A small image denoising model, trained from scratch.
Model: 6.84M parameters, activation relu.
Rows from block 3 of a small image denoising model, named by matrix and row number. Rows with one number belong to one channel. Each number is 500 + 50 x the weight over its row's rms, rounded and kept within 0 to 999. All counts start at 0. Numbers have three digits each.
After each channel's rows are labels from the 100 images, of 14848, where the channel reaches its highest value: "responds to" is what is common among them. Only what is clearly more common there than usual is listed. The data: stained colorectal tissue patches (NCT-CRC-HE-100K). In brackets: how many of the 100, against the usual share in percent.
# convs0: first 3x3 conv (model.enc.1.0.convs.0.weight, 128x128x3x3, each kernel summed), inputs 0-63
# convs1: second 3x3 conv (model.enc.1.0.convs.1.weight, 128x128x3x3, transposed, each kernel summed), outputs 0-63

convs0.8:517422519508635563458567507486558543471548557491462474462464485542443485553478520556491499515454474473488423504415461533512436451545478446394592496500551499495478485500501499560491479522478526
convs1.8:513509462484429401502519511538482493508509510548510554469557497583488505448484406542493499511563571541472478518533527520561546502510424535520485542436482511437553514508506515447514527504511547
responds to: tissue: mucus (40 vs 9)

convs0.37:517489502588492538491480545517478493472543506518541544482489467553501494586493447558488512526493604453472511481518484489536514575634532581540606414653400583480449515387498482472582530523530477
convs1.37:498434486506613435511542478549530379544473502523457585518481580470411429520549461545556582427418454475464557488491483521494437393558455480533476472521517429523558552465479557536491499470563419
responds to: tissue: smooth muscle (37 vs 13.4)

convs0.31:553430559578527453471422478524519503524585463513462510528484517551519489522482491556462539490472518530569500471496469480523548527551485544575443592513419505494421577416513525472508490515559561
convs1.31:505570445433554604470541479488411564456494462476536469457505531485604590490509389549499396501517521518487604518523470489571504527511481496608488538529514498450600501364441413489476554509541369
responds to: tissue: debris (34 vs 11.1); tissue: cancer-associated stroma (32 vs 10.7)

convs0.29:416511579511516493506539507530546509467554486482526510484446376587522488507500573518497547429491543533470506570569576478553434486575499544483553607484419507539515499420553494475598496599471552
convs1.29:480581413489472449454543444581429621448564511510409494555490523503610462542402474497476481484543456526539512465467459476599434483499472504480540441530566498493538417466535486466526603500522382
responds to: tissue: tumour epithelium (39 vs 14.9)

convs0.94:619482420474427480527499462453477451473465450483460493502542517513519508562525520465522493489490490505478596493520457559469619486409464493525361469527529465469374534483431475444420479488489446
convs1.94:497506619503530488500471498505463600505490517507639467385475488482515456573461443490486550458478559474501590531498545443446504544527481468567471516486481504323547469361460451502497431439490470
responds to: tissue: cancer-associated stroma (32 vs 10.7)

convs0.48:462471539546444522527535458531445509503545511490608484476572487493472543533539477491490449474472370537612558500514515492426499532440568488533491584565511663531445353516534566543582486539558466
convs1.48:525518470493401405482387504527581618430536562489584512540481539541465474584492461466424482499586584465430621567541437502477463516556530524515531422541459534507425518531456543466454545564483480
responds to: tissue: adipose tissue (42 vs 10.3)

convs0.115:467557486507368484514483553530492507521531538519487520526521410475518501530412461532482456534515515432451482538487490498460562503511499482541497589457374365552513364468561559491518518488361492
convs1.115:518541476463543461540498422460532466503491506461479557546486405366563564454510412534524603501502478424561479449542446516452527496479500477479584500418530552507501457522487513444525561450527464
responds to: tissue: adipose tissue (26 vs 10.3)

convs0.26:534582513467520503496479453548514468504413456543527471524449561507486503556463553428516544533441479506448493475487473507517477534502469450468537151447588507493536523545465508430484498439530476
convs1.26:458513434456509546450523478470538512427512524411351537506423606424500494466591509493448466523519551535546471546494407563490515453483415600498539466456557484493529483528392487418503442501614509
responds to: tissue: lymphocytes (43 vs 11.4)

convs0.79:457557449472588433499446524485488492549526488477468467477481527332469435580540484493507475512537564499535505473503461525533557445555541517506402394510552463494529488437525502490411519397530531
convs1.79:532432455438529361554500442442544498464494526551491540516443458450483522565555549518599523465479537533535519552571464497477534487488440502506457527499558482498569515494483501586495579445568519
responds to: tissue: debris (91 vs 11.1)

convs0.69:525459495427480498504553469490532467485424502514500536578464463557529490506472518521498480423521487455484479485523442510577428507518501574529561371523433511407460572660435429449487489439419519
convs1.69:465497541473478532549508422437496516483523511550511458439491545428524475609530540439564496548427579499487524519479568516503517519551561437465435587512518490536535481377486468544462486417543517
responds to: tissue: cancer-associated stroma (40 vs 10.7); tissue: smooth muscle (35 vs 13.4)

convs0.63:585517505371530478523488500444539435380459474506487462452518486434525489474561447525550486571488452451516461542533461497578585492504475425464443443495508460435569528519496445571441495391340479
convs1.63:504447474469498599486457548418494549444524591488418509493445551402546502490610516517403459506539606522491527572502448459510530486516399554538521507490557558491499546518384473518501533551562498
responds to: tissue: smooth muscle (31 vs 13.4)

convs0.65:390512509495504456520529529507580506565488555529550510474555512464569482440547518520447385483491450376529464513503494516483498499572486472491522487498496477478601308615513517531449497421478548
convs1.65:478584541551503483572416517468495521596521462506490434544388394453458531528479443350566546485530462431518514478490431502420549495523454477436465445473509570506509432504478536523484529535394545
responds to: tissue: debris (33 vs 11.1)

convs0.117:544515470478538499494495499512518519458467551483488516475501457547446478491605500539525460472490496440474540494524487476476596526532478415420489498540392477551521559434433445528499464461424487
convs1.117:494459482467548536542519449411504460482490462628535491472497548433556550536516533593591487517455443508400467359501520479458646496459438536450496487561583455453515506463523459521340497547488485
responds to: tissue: adipose tissue (55 vs 10.3)

convs0.60:532501548450433550511544506512529559440402488532527506501449475481548524465463510599485589512489469451468516533546436538479526461613506480469592600503451478534489526552489522473495502475408505
convs1.60:533441522517536486484474528492505481489507524541528552423495484626396420610468590540450506465436568544580503534516462492536483509484554487510488506478493647300505531461504513560499512502461512
responds to: tissue: mucus (29 vs 9); tissue: normal colon mucosa (26 vs 8.6)

convs0.88:461507556490584481462430514501545458489496358499422502528521573595516490406485528492469604500525551441485397526485475477533560490530461504535541483468517393532471537574490424417415433423450501
convs1.88:461481525469480429427532414478380537404525560475535513466529531451518456509554496534476498510607514529582557612510522503552433506515454563576524484509452529513562517472509527528568589591534513
responds to: tissue: smooth muscle (72 vs 13.4)

convs0.61:668546425493519471456522444515544505393384510472559463512534480443540539489597547513524457431496481458524552538572392507590549450503570556507475488534594570473474475521575556480489543433403597
convs1.61:527432541536375518450410479512504490542543534568414516543417448487410531503488415481456495469524490438569531535493504473506451544447467503447630508553500425570509500526482506512516439555481420
responds to: tissue: cancer-associated stroma (35 vs 10.7)

convs0.6:530480479442539479516517480485503511497405478542560515450431544480514481471519539505464475499396503559470509422477503496664476495569480507463626325483549540545555611639510500551521492563504497
convs1.6:535487547417497463397500499523507406524502502455476487389441515490476452505509495521416501480453525580556528509543466511453544464637524551482409515519477478414467556496533448489513453479589531
responds to: tissue: lymphocytes (56 vs 11.4)

convs0.32:525483472403577574546513490489571494401475453504477520523506498469386516531438533479458564540473613405427483532530507508491553509545548504572492546443553420493409600414430463424472455419479461
convs1.32:497429592519464424408565475538501491555459483557538531470538564576508474558564516573572553546434469519530505484482516474502541454569545492439522441517520457516614619543559514541502584488496553
responds to: tissue: smooth muscle (76 vs 13.4)

convs0.72:640499509501476472505509483490467504514531493501421485500471538539474496579428371422494540557519495472506504491442463495567525512442462412522421596503475491507512496491474497532504489519534509
convs1.72:555497500537536528443630549451560418546476485488471587518552605462485478473588511501451542496568574520461465517437500529582532503579539497531561564493492450587552552536517504449430506516498525
responds to: tissue: cancer-associated stroma (27 vs 10.7)

convs0.17:434492487514422482522510534498506525548543479498482419493488444348496420512562471533481445504409511515539514507510497551533535523547522528503596407563474537501420466678447432508456474424452457
convs1.17:520518482464507605486526496492493479522495492489521419530486449455545539636546542575521504516534498497526526522511468528424524541429590522549583475559484460505536503455500525483465444527541435
responds to: tissue: tumour epithelium (61 vs 14.9)

convs0.74:391505420460434457495498526437531479462383483474560554528522585491530483517537489547494451541480429529487487485512422477480503434469539578529587362465503480474440475608463454490443466457476466
convs1.74:511519522441523514605458510522509535465553513573460413451466443514485455566566624462464456537447534568451513506520522437403509566558524478522439495506481547519555455422530530558472461497526448
responds to: tissue: cancer-associated stroma (44 vs 10.7)

convs0.78:433443514530485460486458414516551471524461461446535472494515492532524470397556487505476472479497499469546460557547502426539509512369522491504534501548490503548588393517472443497436413461497503
convs1.78:467484361501518479475472511523537590480493515543579498572506568466606559588474463533489564510588468456523507431470562526417526547517372478507441526551518505471538432500492498519556599508539553
responds to: tissue: smooth muscle (41 vs 13.4)

convs0.4:518463516562483538467526513470459468556536498468483489525534488444437521555487465516461514483540476473527572403462414476469525394529534551544455594530493528487306556438467510509546440514474423
convs1.4:557515489465511581525516521477457557512511517512513364545508403637434438509462553488513386503409461551486487406482547491463485610479525450520503512499511480488454471365535481503483458437559442
responds to: tissue: cancer-associated stroma (36 vs 10.7)

convs0.77:387553448533516591473498532542533491580457485555527516475414540512575490458492500475514439434507491535527514532525441459510422490619534524504593287531442485499513496613497514497477547551534504
convs1.77:540503398530492482535523489478491594512542553517518503514477527468424520584508621519612548519500552613568463468516421486481497551525478457543468559485511455581501421553516480526486556487503498
responds to: tissue: debris (28 vs 11.1)

convs0.70:524504474539472484500470485490482424634467398496485502468460631491455423509445533497489545621483515485552501491471503503488510455534521473510524579328555399477502453508535470421435466514578498
convs1.70:533418485549507482508581597379538524453425591494496523444512519524536519473547525431459441508527531462509486530591453440463494467440505567557510628468500531462476512516311490497517435478511441
responds to: tissue: debris (37 vs 11.1); tissue: smooth muscle (33 vs 13.4)

convs0.89:509444476477424527474513481459536527498420439481534517483445588497430512558487505421518487565469476528435488505455509502444557512448467459564541508492515461502489579568462473502480391403442430
convs1.89:445482589593470488522576621524473452583538548529461511492524524475489450609567559590445500520510435473496567580446398496483499383479581531549482457476485495473557593543509525505545487536479492
responds to: tissue: smooth muscle (59 vs 13.4)

convs0.50:430524412406492452526460455493594449474527521530487490505460436447545529310547553513488422424495517560477491444552452564519493505503422546510467445421442471440471456619487423462467538487398523
convs1.50:521481516518477522537503492593505444522552536497549456488525497476503537457464446443499508566551503502535549532509447534563478381439543491488508515445477471496508526547501558545504397471409484
responds to: tissue: smooth muscle (39 vs 13.4); tissue: debris (28 vs 11.1)

convs0.64:462537384433574429538478495479606471500418438468548524539474517440508476532538583573475367416459466505485487579516409550480470446538431548502546400497513572489492417601521526499503520449532499
convs1.64:474517443533469494535507472403500523520477504532522431489404509488485496547448596493557557535425606516586477429537550510402537497558536523462497546508506495478482461538519436541447518461528471
responds to: tissue: debris (34 vs 11.1); tissue: smooth muscle (32 vs 13.4)

convs0.18:560403503441528476405453513501443477524518545407473464452503481529526478527523511517517504536503367497591494429478412570559525524477448461516471514400601427472571445576524445494455435406444413
convs1.18:511525421442548433495490437436515509452498566480500542499556472524576450457468501482518534517550452451481498466479516535541508459465451498556453510511542640495511427508414587503518471477605471
responds to: tissue: lymphocytes (34 vs 11.4)

convs0.38:590453518505508490465521525466425470430496528404483437449572497537463498581581517562562506472533521443580456470540428475555551509476473525572462627547564587416383536445570523528442471530568574
convs1.38:469612533527568486542465460436519521540473523425605481411482522491454456435503431461504528363451452540461516468553514519570466548476531475537524475545459556522547435508427550457569528558530531
responds to: tissue: smooth muscle (36 vs 13.4)

convs0.42:563434491428453476519468469457517463456392525424528497479498463498518493476520539575450475499410499440514536511483531588457596524511442493498408631502499462375580459571456447526414473451376491
convs1.42:438485503553509419331451494483519520455569414512505545505566503491523419525513449478461487585563478572463473539515407575514534531489473463474565513498555447450554484552577541426399592553487475
responds to: tissue: cancer-associated stroma (38 vs 10.7); tissue: smooth muscle (32 vs 13.4)

convs0.66:457534467504524505530487484535553540522431539533480448488521473413575509302500469487495507504493491509519542514530457505546558519422538454498524501531555422439593433643481521529493523488467538
convs1.66:492520587575510526537523496485433521527515538567536460432510534590491521555454510532547502504425441505595481482457450486483494534480600458430499537524510595289443488536540464541502493475465561
responds to: tissue: debris (42 vs 11.1)

convs0.71:461444512584434506532469469458501451579445563543525512468500409463493454447475569450478436387460509520486477448499464406477412498512582462534422549512516503465399407623502492532450487380499487
convs1.71:452497461519499444408408490543509595463446440402526488544531496519542483478482502489468525521551555513498520504474419537500491527581385465540580475500439454543618533570489517444462585537548500
responds to: tissue: cancer-associated stroma (41 vs 10.7)

convs0.54:432534506536264507503522496510493489460507481472520513525495470487520525485497453506455508486510516469516467534536470473426547489493486550558471545457259518510473426482517551491497521488506540
convs1.54:431505436484432462481478544520568460573496520570548528473439484399460539529596512488542524508547549526521563475481512464485467528541426440493575518481452526503548528496504512508522521538534517
responds to: tissue: debris (54 vs 11.1)

convs0.22:458506506470576484540510475525501535394511546473494498546533393566432517531434516438533496413573528550451499442502516450516377533492500507495481465425447459535507467342461497473500519537344447
convs1.22:497516629573504467509557464559519512519511487561511579523481444562493485602540473527471540526470429507505431587508461531499490461534553454457650490476503511481453507510603534489531554512438505
responds to: tissue: mucus (44 vs 9)

convs0.125:507526447459500473471456491479526458475310448525538560567522490494540486527556511466508488522544504441518495570487520504544486476457500475496583369475593480454620580577415490352426482426455476
convs1.125:459557539483510593632548435550556547601473424522506494401420479466518514463485530480550545500462471467555465516495375559407528499519500541486477526541507540427507477476544564592492432484538455
responds to: tissue: adipose tissue (40 vs 10.3)

convs0.75:462476441526445497528518519501539541531467555501526511477562495511513547445529543561475525541500475450505456565522426465446513521512493463469607566556535554505529399650538524631519472503506526
convs1.75:571573561494615441632545469484523446505550546551473480511479450535501520573494419432529463430429559602500533507453508532364510489511504495454439485493502509568484420532478523485456576537557514
responds to: tissue: lymphocytes (29 vs 11.4)