From a checkpoint of a small image denoising model: 6.84M parameters.
Rows from block 14 of a small image denoising model, named by matrix and row number. Each number is 200 + 20 x the weight over its row's rms, rounded and kept within 0 to 999. All counts start at 0.
After each channel's rows are labels from the 100 images, of 14848, where the channel reaches its highest value: "colour at peak" is the nearest of a few named colours to the mean colour under the peak. Only what is clearly more common there than usual is listed. The data: stained colorectal tissue patches (NCT-CRC-HE-100K).
# convs0: first 3x3 conv (model.decb.1.0.convs.0.weight, 128x256x3x3, each kernel summed), inputs 128-255

convs0.45,200,165,182,194,166,185,201,188,189,215,185,213,204,151,217,200,188,221,204,190,98,199,203,188,193,216,190,190,192,210,201,215,196,180,208,206,227,213,141,170,220,197,182,162,206,194,193,154,180,197,221,190,202,159,170,161,173,228,173,204,216,257,202,195,247,191,203,183,198,264,201,208,212,234,206,219,214,196,174,191,217,201,188,190,247,206,197,187,212,214,179,202,182,194,214,223,271,221,213,200,206,158,200,81,150,203,174,195,198,176,170,191,213,172,221,186,185,198,190,232,209,216,210,201,208,223,248,209
colour at peak: white

convs0.7,257,196,162,179,205,225,209,188,190,219,192,140,174,180,196,203,210,215,185,180,87,223,193,188,236,193,195,203,217,221,203,206,198,189,179,191,207,210,136,217,248,159,160,187,214,155,184,202,187,198,165,185,211,211,167,220,195,176,166,194,198,224,184,226,217,197,171,211,195,234,185,232,174,204,190,193,147,206,208,194,208,217,221,217,210,225,164,189,213,179,213,200,192,222,221,206,274,213,214,201,201,181,258,172,236,231,191,210,153,203,185,196,201,202,208,152,188,214,181,189,249,185,196,203,210,221,175,231
colour at peak: pink

convs0.115,178,183,191,198,207,194,193,214,219,204,228,180,185,165,204,197,154,185,167,188,179,227,207,144,241,198,161,186,172,213,186,104,209,218,194,197,201,213,168,173,220,260,202,226,174,206,206,195,125,215,177,182,154,218,249,176,184,188,194,176,236,196,165,185,198,202,202,172,177,232,210,204,198,223,207,190,184,131,180,172,134,194,197,197,200,164,205,229,204,206,200,214,203,199,202,203,211,244,179,225,183,185,186,151,157,204,191,196,180,186,116,194,162,202,233,195,203,205,194,197,207,188,168,212,237,219,228,140
colour at peak: white

convs0.9,198,183,184,199,211,172,166,169,201,195,176,209,210,178,199,160,185,193,199,191,194,212,183,171,204,224,205,205,170,171,200,205,178,191,205,173,195,194,208,212,237,227,208,211,189,162,170,192,182,216,218,179,202,153,208,214,153,181,186,156,168,149,211,225,227,218,177,241,184,210,180,235,204,218,172,197,215,196,181,196,215,198,186,189,159,190,177,252,191,234,175,198,194,209,206,206,220,204,198,190,185,200,182,230,209,246,178,186,195,162,193,162,228,202,205,184,171,240,201,213,206,163,191,164,206,202,220,196
colour at peak: pink

convs0.71,206,223,179,188,177,216,193,203,205,197,189,179,201,205,196,212,259,201,224,208,122,179,203,187,252,197,173,186,180,210,200,209,210,216,192,198,230,175,171,150,201,169,185,155,215,158,192,192,214,176,177,193,214,223,166,221,213,174,193,205,189,172,203,211,202,219,196,248,204,176,196,205,177,214,230,197,211,176,225,73,136,228,214,216,176,208,165,198,191,180,197,195,228,205,215,246,135,184,186,224,224,171,199,126,118,207,199,206,203,192,221,198,199,220,159,196,207,196,218,199,219,197,233,184,210,190,205,200
colour at peak: white

convs0.1,212,196,208,204,160,182,191,216,208,187,202,162,183,139,186,191,202,237,169,208,267,194,194,170,224,190,201,195,205,208,223,202,200,178,244,199,194,196,227,191,173,234,182,305,185,177,208,210,201,211,161,208,201,195,242,219,208,181,190,205,173,236,192,201,212,231,238,179,210,185,210,216,214,168,222,221,188,185,167,186,222,229,233,177,258,212,227,200,147,233,197,196,223,221,177,204,195,134,161,156,210,216,216,172,172,172,198,210,150,214,181,206,192,222,184,215,203,160,212,199,233,187,183,203,218,216,187,169
colour at peak: brown; black

convs0.51,202,182,210,247,195,205,195,201,205,233,158,192,172,192,185,187,219,193,178,162,194,253,208,197,160,218,211,183,195,207,191,214,203,189,261,199,213,205,195,196,199,150,209,220,236,183,218,214,195,165,225,197,219,186,237,208,205,195,195,208,178,193,222,214,199,176,202,207,176,193,215,221,177,226,203,177,142,213,120,163,227,207,200,193,168,242,213,223,179,203,203,198,190,223,167,198,202,172,198,194,197,211,208,218,191,235,193,214,188,207,198,210,176,222,206,212,204,207,196,134,214,196,175,185,198,195,126,194
colour at peak: grey

convs0.29,209,211,206,191,229,230,211,181,211,197,211,236,167,203,196,191,207,207,210,176,215,208,203,212,166,162,192,170,195,190,153,180,208,147,228,239,208,219,226,163,248,225,190,197,216,219,229,192,174,187,235,177,182,188,184,187,172,216,215,218,200,204,203,189,177,242,186,237,200,185,204,240,210,223,206,206,219,180,214,195,275,164,234,202,182,194,202,216,174,208,186,211,159,157,209,192,213,182,207,134,212,212,184,158,156,209,217,170,158,194,183,193,288,222,205,163,185,219,181,143,218,205,186,195,231,194,173,198
colour at peak: pink

convs0.10,222,190,177,252,199,191,183,196,205,198,165,207,175,182,218,209,170,201,178,215,203,211,221,185,211,174,132,214,184,228,230,209,215,224,174,192,193,201,203,208,247,214,189,271,229,191,215,226,202,182,194,205,241,183,180,214,205,182,170,208,208,230,224,146,179,243,197,172,192,302,229,172,175,209,185,211,215,181,190,164,202,205,173,214,229,238,233,173,186,201,217,210,225,206,182,165,206,212,201,220,217,181,210,190,198,177,200,183,210,187,201,205,162,223,191,185,181,141,214,184,196,215,198,196,179,240,236,181
colour at peak: brown

convs0.111,225,227,222,185,109,206,208,208,202,239,163,206,206,218,206,207,184,217,214,165,235,170,182,201,109,194,154,200,201,247,179,197,200,207,185,214,209,203,242,218,179,198,219,181,192,151,198,208,229,215,197,203,195,198,183,191,227,197,192,214,202,185,165,202,214,194,232,150,204,227,206,187,196,183,201,181,122,183,170,213,175,231,208,210,207,212,154,186,176,187,194,198,209,199,236,218,126,200,194,224,161,183,194,175,216,188,194,190,208,212,228,200,251,203,166,205,185,196,189,149,202,225,254,175,218,206,188,199
colour at peak: brown

convs0.46,197,207,183,203,175,187,206,188,186,198,202,249,193,196,176,225,188,204,220,177,160,211,226,210,336,173,221,173,203,229,211,229,195,178,207,192,210,197,238,224,307,146,193,217,201,169,215,211,231,227,183,215,192,210,171,241,207,193,193,202,187,170,184,186,212,209,225,142,215,167,203,160,213,219,216,205,174,223,204,188,268,217,200,193,190,191,191,191,183,183,207,183,193,213,174,175,152,207,153,153,215,179,211,176,215,198,187,210,206,203,214,222,188,196,158,210,189,174,213,198,198,205,190,197,213,206,179,203
colour at peak: brown

convs0.22,213,201,192,230,169,203,193,194,173,184,195,197,210,175,186,168,200,194,194,225,206,189,200,203,229,158,204,175,202,191,174,179,214,218,163,202,209,188,108,255,203,246,172,156,195,233,192,193,198,244,201,191,215,197,155,155,187,195,214,206,191,244,147,202,190,169,183,178,206,197,198,180,156,209,222,192,207,217,219,205,233,195,216,184,197,166,196,216,193,220,161,193,231,185,196,183,192,212,148,172,142,210,222,177,177,280,208,174,237,200,150,195,196,195,210,175,215,171,206,190,196,165,213,206,161,142,189,162
colour at peak: pink

convs0.68,205,198,191,153,167,213,209,206,225,212,184,199,198,216,207,197,186,204,194,186,156,159,225,162,281,225,186,209,171,214,207,169,188,162,200,217,211,185,199,165,229,163,215,194,181,156,182,162,145,167,135,185,211,206,230,201,200,215,212,191,218,179,193,202,214,221,197,194,197,192,203,203,169,272,210,180,176,137,196,161,206,200,227,237,207,212,183,218,217,215,196,207,190,210,208,173,183,235,138,172,214,181,206,207,247,193,203,206,214,196,105,209,195,184,217,189,205,171,185,195,214,216,110,205,242,193,203,192
colour at peak: white

convs0.107,197,202,221,217,195,215,191,213,210,212,148,213,212,193,198,193,176,222,224,159,203,207,192,154,230,188,191,197,189,249,213,236,177,215,220,196,188,203,163,239,244,232,168,246,189,175,205,196,199,186,192,211,212,201,177,168,227,228,185,198,178,199,191,206,237,186,228,173,190,208,214,160,173,184,185,195,164,216,206,187,152,218,196,185,202,220,152,197,190,213,187,219,209,250,159,187,189,207,186,197,222,194,220,151,175,205,212,208,195,228,195,250,112,189,157,215,198,139,188,216,209,243,216,171,222,200,227,187
colour at peak: brown

convs0.72,191,168,242,188,191,150,181,184,188,197,220,235,181,164,201,172,234,214,216,184,246,211,179,189,137,171,211,183,201,210,180,237,206,193,199,184,176,174,182,177,246,217,197,170,194,194,205,179,227,206,203,201,216,214,231,173,200,224,192,206,184,154,202,160,214,206,219,174,222,120,204,233,180,195,244,220,218,233,96,201,213,208,162,186,211,201,196,187,161,126,202,162,152,195,169,234,221,217,207,205,181,207,212,203,212,192,212,158,199,230,213,197,205,174,238,211,207,208,217,199,202,212,211,205,191,218,241,212
colour at peak: brown; grey

convs0.108,192,167,200,193,230,201,191,188,145,188,178,181,187,213,190,195,187,221,220,240,142,177,185,221,293,177,188,257,186,240,172,194,202,220,180,238,178,189,175,250,202,237,192,201,200,234,213,174,184,200,195,217,197,225,184,186,216,223,214,242,213,208,165,176,210,210,187,202,159,202,198,183,173,271,180,190,202,182,201,217,204,198,209,177,225,203,226,180,193,224,168,180,226,165,196,174,210,186,185,209,195,211,214,161,166,204,199,184,254,201,162,199,187,184,195,171,192,198,214,207,192,200,221,214,215,217,221,219
colour at peak: purple

convs0.16,204,229,202,217,174,219,186,195,204,180,173,183,200,163,214,202,201,199,174,229,151,168,195,208,243,199,307,159,193,173,214,174,217,184,261,190,211,228,201,216,157,233,174,122,223,173,215,237,127,197,188,208,199,188,161,175,213,204,245,215,238,217,202,197,201,210,186,197,174,199,193,219,199,203,177,209,223,155,269,213,186,159,203,216,177,183,242,198,195,175,184,226,187,179,202,189,210,185,196,217,222,209,215,155,195,231,195,198,193,154,204,192,239,185,209,201,195,201,204,165,193,182,190,218,199,201,188,187
colour at peak: grey

convs0.125,169,193,194,182,156,167,180,177,197,186,184,208,203,186,183,181,198,178,180,202,183,186,200,172,193,200,175,195,177,183,186,192,177,216,234,183,183,192,202,208,263,208,211,190,208,179,165,177,218,206,197,173,173,190,202,215,169,169,177,159,188,177,212,198,216,232,174,227,193,186,192,207,212,205,168,199,241,209,176,165,223,215,173,209,162,194,159,228,197,220,192,203,215,208,214,227,236,218,240,224,169,196,199,198,233,229,183,194,169,188,206,177,205,196,225,189,174,222,191,207,188,171,230,164,210,194,225,170
colour at peak: brown

convs0.64,195,189,227,222,230,200,191,171,164,212,199,228,212,209,199,194,206,200,201,180,231,184,194,225,254,220,187,197,207,184,200,219,185,164,210,178,176,196,245,201,165,174,243,167,165,220,191,179,183,204,221,196,233,213,192,240,207,210,237,233,202,172,180,222,213,197,215,234,199,204,224,245,201,200,189,185,212,221,278,170,184,162,165,172,190,176,250,180,160,246,190,178,186,201,168,199,192,210,188,202,197,198,218,160,103,229,199,156,220,206,170,184,187,211,168,195,200,177,238,166,199,193,201,209,208,166,109,227
colour at peak: purple

convs0.27,207,182,197,200,228,209,190,212,247,195,280,192,172,198,184,186,155,183,176,178,234,210,222,162,252,220,182,185,157,207,182,166,196,189,223,192,197,211,186,203,190,223,197,239,177,192,199,181,142,177,163,188,182,200,232,160,204,218,192,205,211,188,180,194,229,201,202,169,156,192,205,187,190,211,208,181,165,157,218,175,137,201,215,200,177,159,186,205,203,200,199,200,225,205,173,195,170,201,165,222,159,195,186,229,164,191,184,196,187,199,153,200,213,192,186,184,212,212,191,218,199,197,132,195,227,211,233,187
colour at peak: white

convs0.97,215,187,206,198,125,196,218,221,216,208,233,201,206,178,212,194,199,154,125,206,220,205,208,155,214,146,183,158,181,225,198,182,206,224,175,227,206,220,179,182,231,197,202,132,127,212,198,209,206,180,169,187,182,215,240,218,204,170,199,194,199,235,160,165,207,188,162,131,176,138,191,199,197,198,189,184,177,194,217,147,177,183,187,210,171,216,181,236,212,219,217,217,212,202,196,195,181,236,206,212,198,214,204,173,285,223,205,165,197,209,165,184,180,224,193,161,184,189,230,232,200,191,204,219,235,179,239,165
colour at peak: purple

convs0.106,246,193,216,210,171,195,197,168,173,225,161,178,193,227,229,196,181,207,232,192,134,220,215,202,136,272,195,226,219,199,205,233,207,200,244,227,171,201,112,218,193,198,221,197,217,186,191,210,173,199,219,214,216,190,175,249,191,209,191,198,216,176,210,178,222,206,204,220,170,217,173,226,137,232,192,204,198,172,180,188,183,213,213,225,146,204,176,204,208,216,195,180,216,184,187,253,238,191,128,204,182,203,160,184,203,223,195,218,189,184,209,194,233,200,192,204,203,231,200,175,211,216,233,181,218,198,184,214
colour at peak: pink

convs0.14,213,198,187,173,213,196,182,211,186,220,197,190,214,202,175,228,175,207,149,193,244,189,192,199,128,245,187,250,221,208,231,185,204,220,189,166,199,193,181,180,180,211,168,284,224,182,191,204,211,170,184,223,219,233,254,172,173,201,188,165,197,246,206,220,204,222,171,223,201,256,194,231,223,193,186,208,184,210,186,209,186,212,194,205,179,204,236,209,204,225,197,170,225,211,168,203,182,216,189,242,208,217,238,229,149,227,198,144,179,227,170,194,192,191,190,197,194,179,182,216,199,210,214,215,203,199,219,211
colour at peak: black

convs0.6,211,203,190,206,215,207,197,174,201,192,209,220,193,184,219,211,237,193,161,160,198,184,198,205,333,260,219,222,202,165,219,154,181,206,238,188,194,198,244,180,189,180,212,184,181,199,186,211,197,224,231,195,183,198,214,239,199,186,222,189,174,144,238,192,188,219,241,125,194,171,220,177,236,200,202,216,193,209,232,197,167,211,201,202,200,173,206,204,190,241,197,173,188,209,232,167,202,205,169,225,179,213,212,239,206,260,203,174,228,191,217,191,200,174,141,211,181,182,187,185,184,194,158,177,181,225,179,194
colour at peak: pink

convs0.112,191,201,200,171,102,206,207,202,211,218,184,163,183,213,203,215,205,207,216,195,157,119,205,198,178,213,162,178,212,214,200,207,197,183,224,211,194,181,186,198,199,192,213,216,190,209,214,212,193,185,184,182,179,176,165,212,225,170,192,200,203,196,192,151,215,200,220,219,218,231,211,197,186,197,197,199,176,192,178,135,214,201,186,219,217,236,220,200,201,214,201,203,215,186,217,252,206,217,160,221,200,221,173,135,103,177,198,233,188,198,225,209,160,227,175,210,190,214,204,176,185,215,187,205,184,188,205,208
colour at peak: white

convs0.69,186,224,184,214,246,219,199,204,207,204,170,180,207,212,196,182,173,215,182,190,211,200,222,248,193,223,180,215,198,201,189,170,209,208,234,194,199,201,205,211,222,210,209,184,258,217,181,211,186,211,213,202,126,209,199,224,184,183,209,177,216,167,196,201,206,192,185,238,224,223,196,205,216,210,180,124,186,167,117,219,252,218,222,240,190,172,203,235,215,210,202,212,187,264,193,188,146,213,210,198,203,193,193,221,218,210,204,183,182,187,217,205,199,181,215,189,200,218,175,185,190,187,208,162,252,183,83,181
colour at peak: brown

convs0.37,187,192,159,173,197,207,190,171,221,189,200,181,207,196,205,187,170,198,186,193,193,174,179,178,213,194,193,196,157,193,203,185,177,170,215,179,199,193,214,183,220,219,232,211,207,182,166,173,174,221,210,177,192,150,199,196,166,221,168,158,167,183,223,220,213,215,192,210,184,239,182,227,196,211,179,199,201,177,190,201,210,197,203,172,204,201,182,211,191,205,178,166,195,204,207,208,289,189,204,192,200,183,187,221,191,248,209,224,230,184,197,179,177,184,255,176,172,243,191,217,188,171,196,159,225,217,225,212
colour at peak: white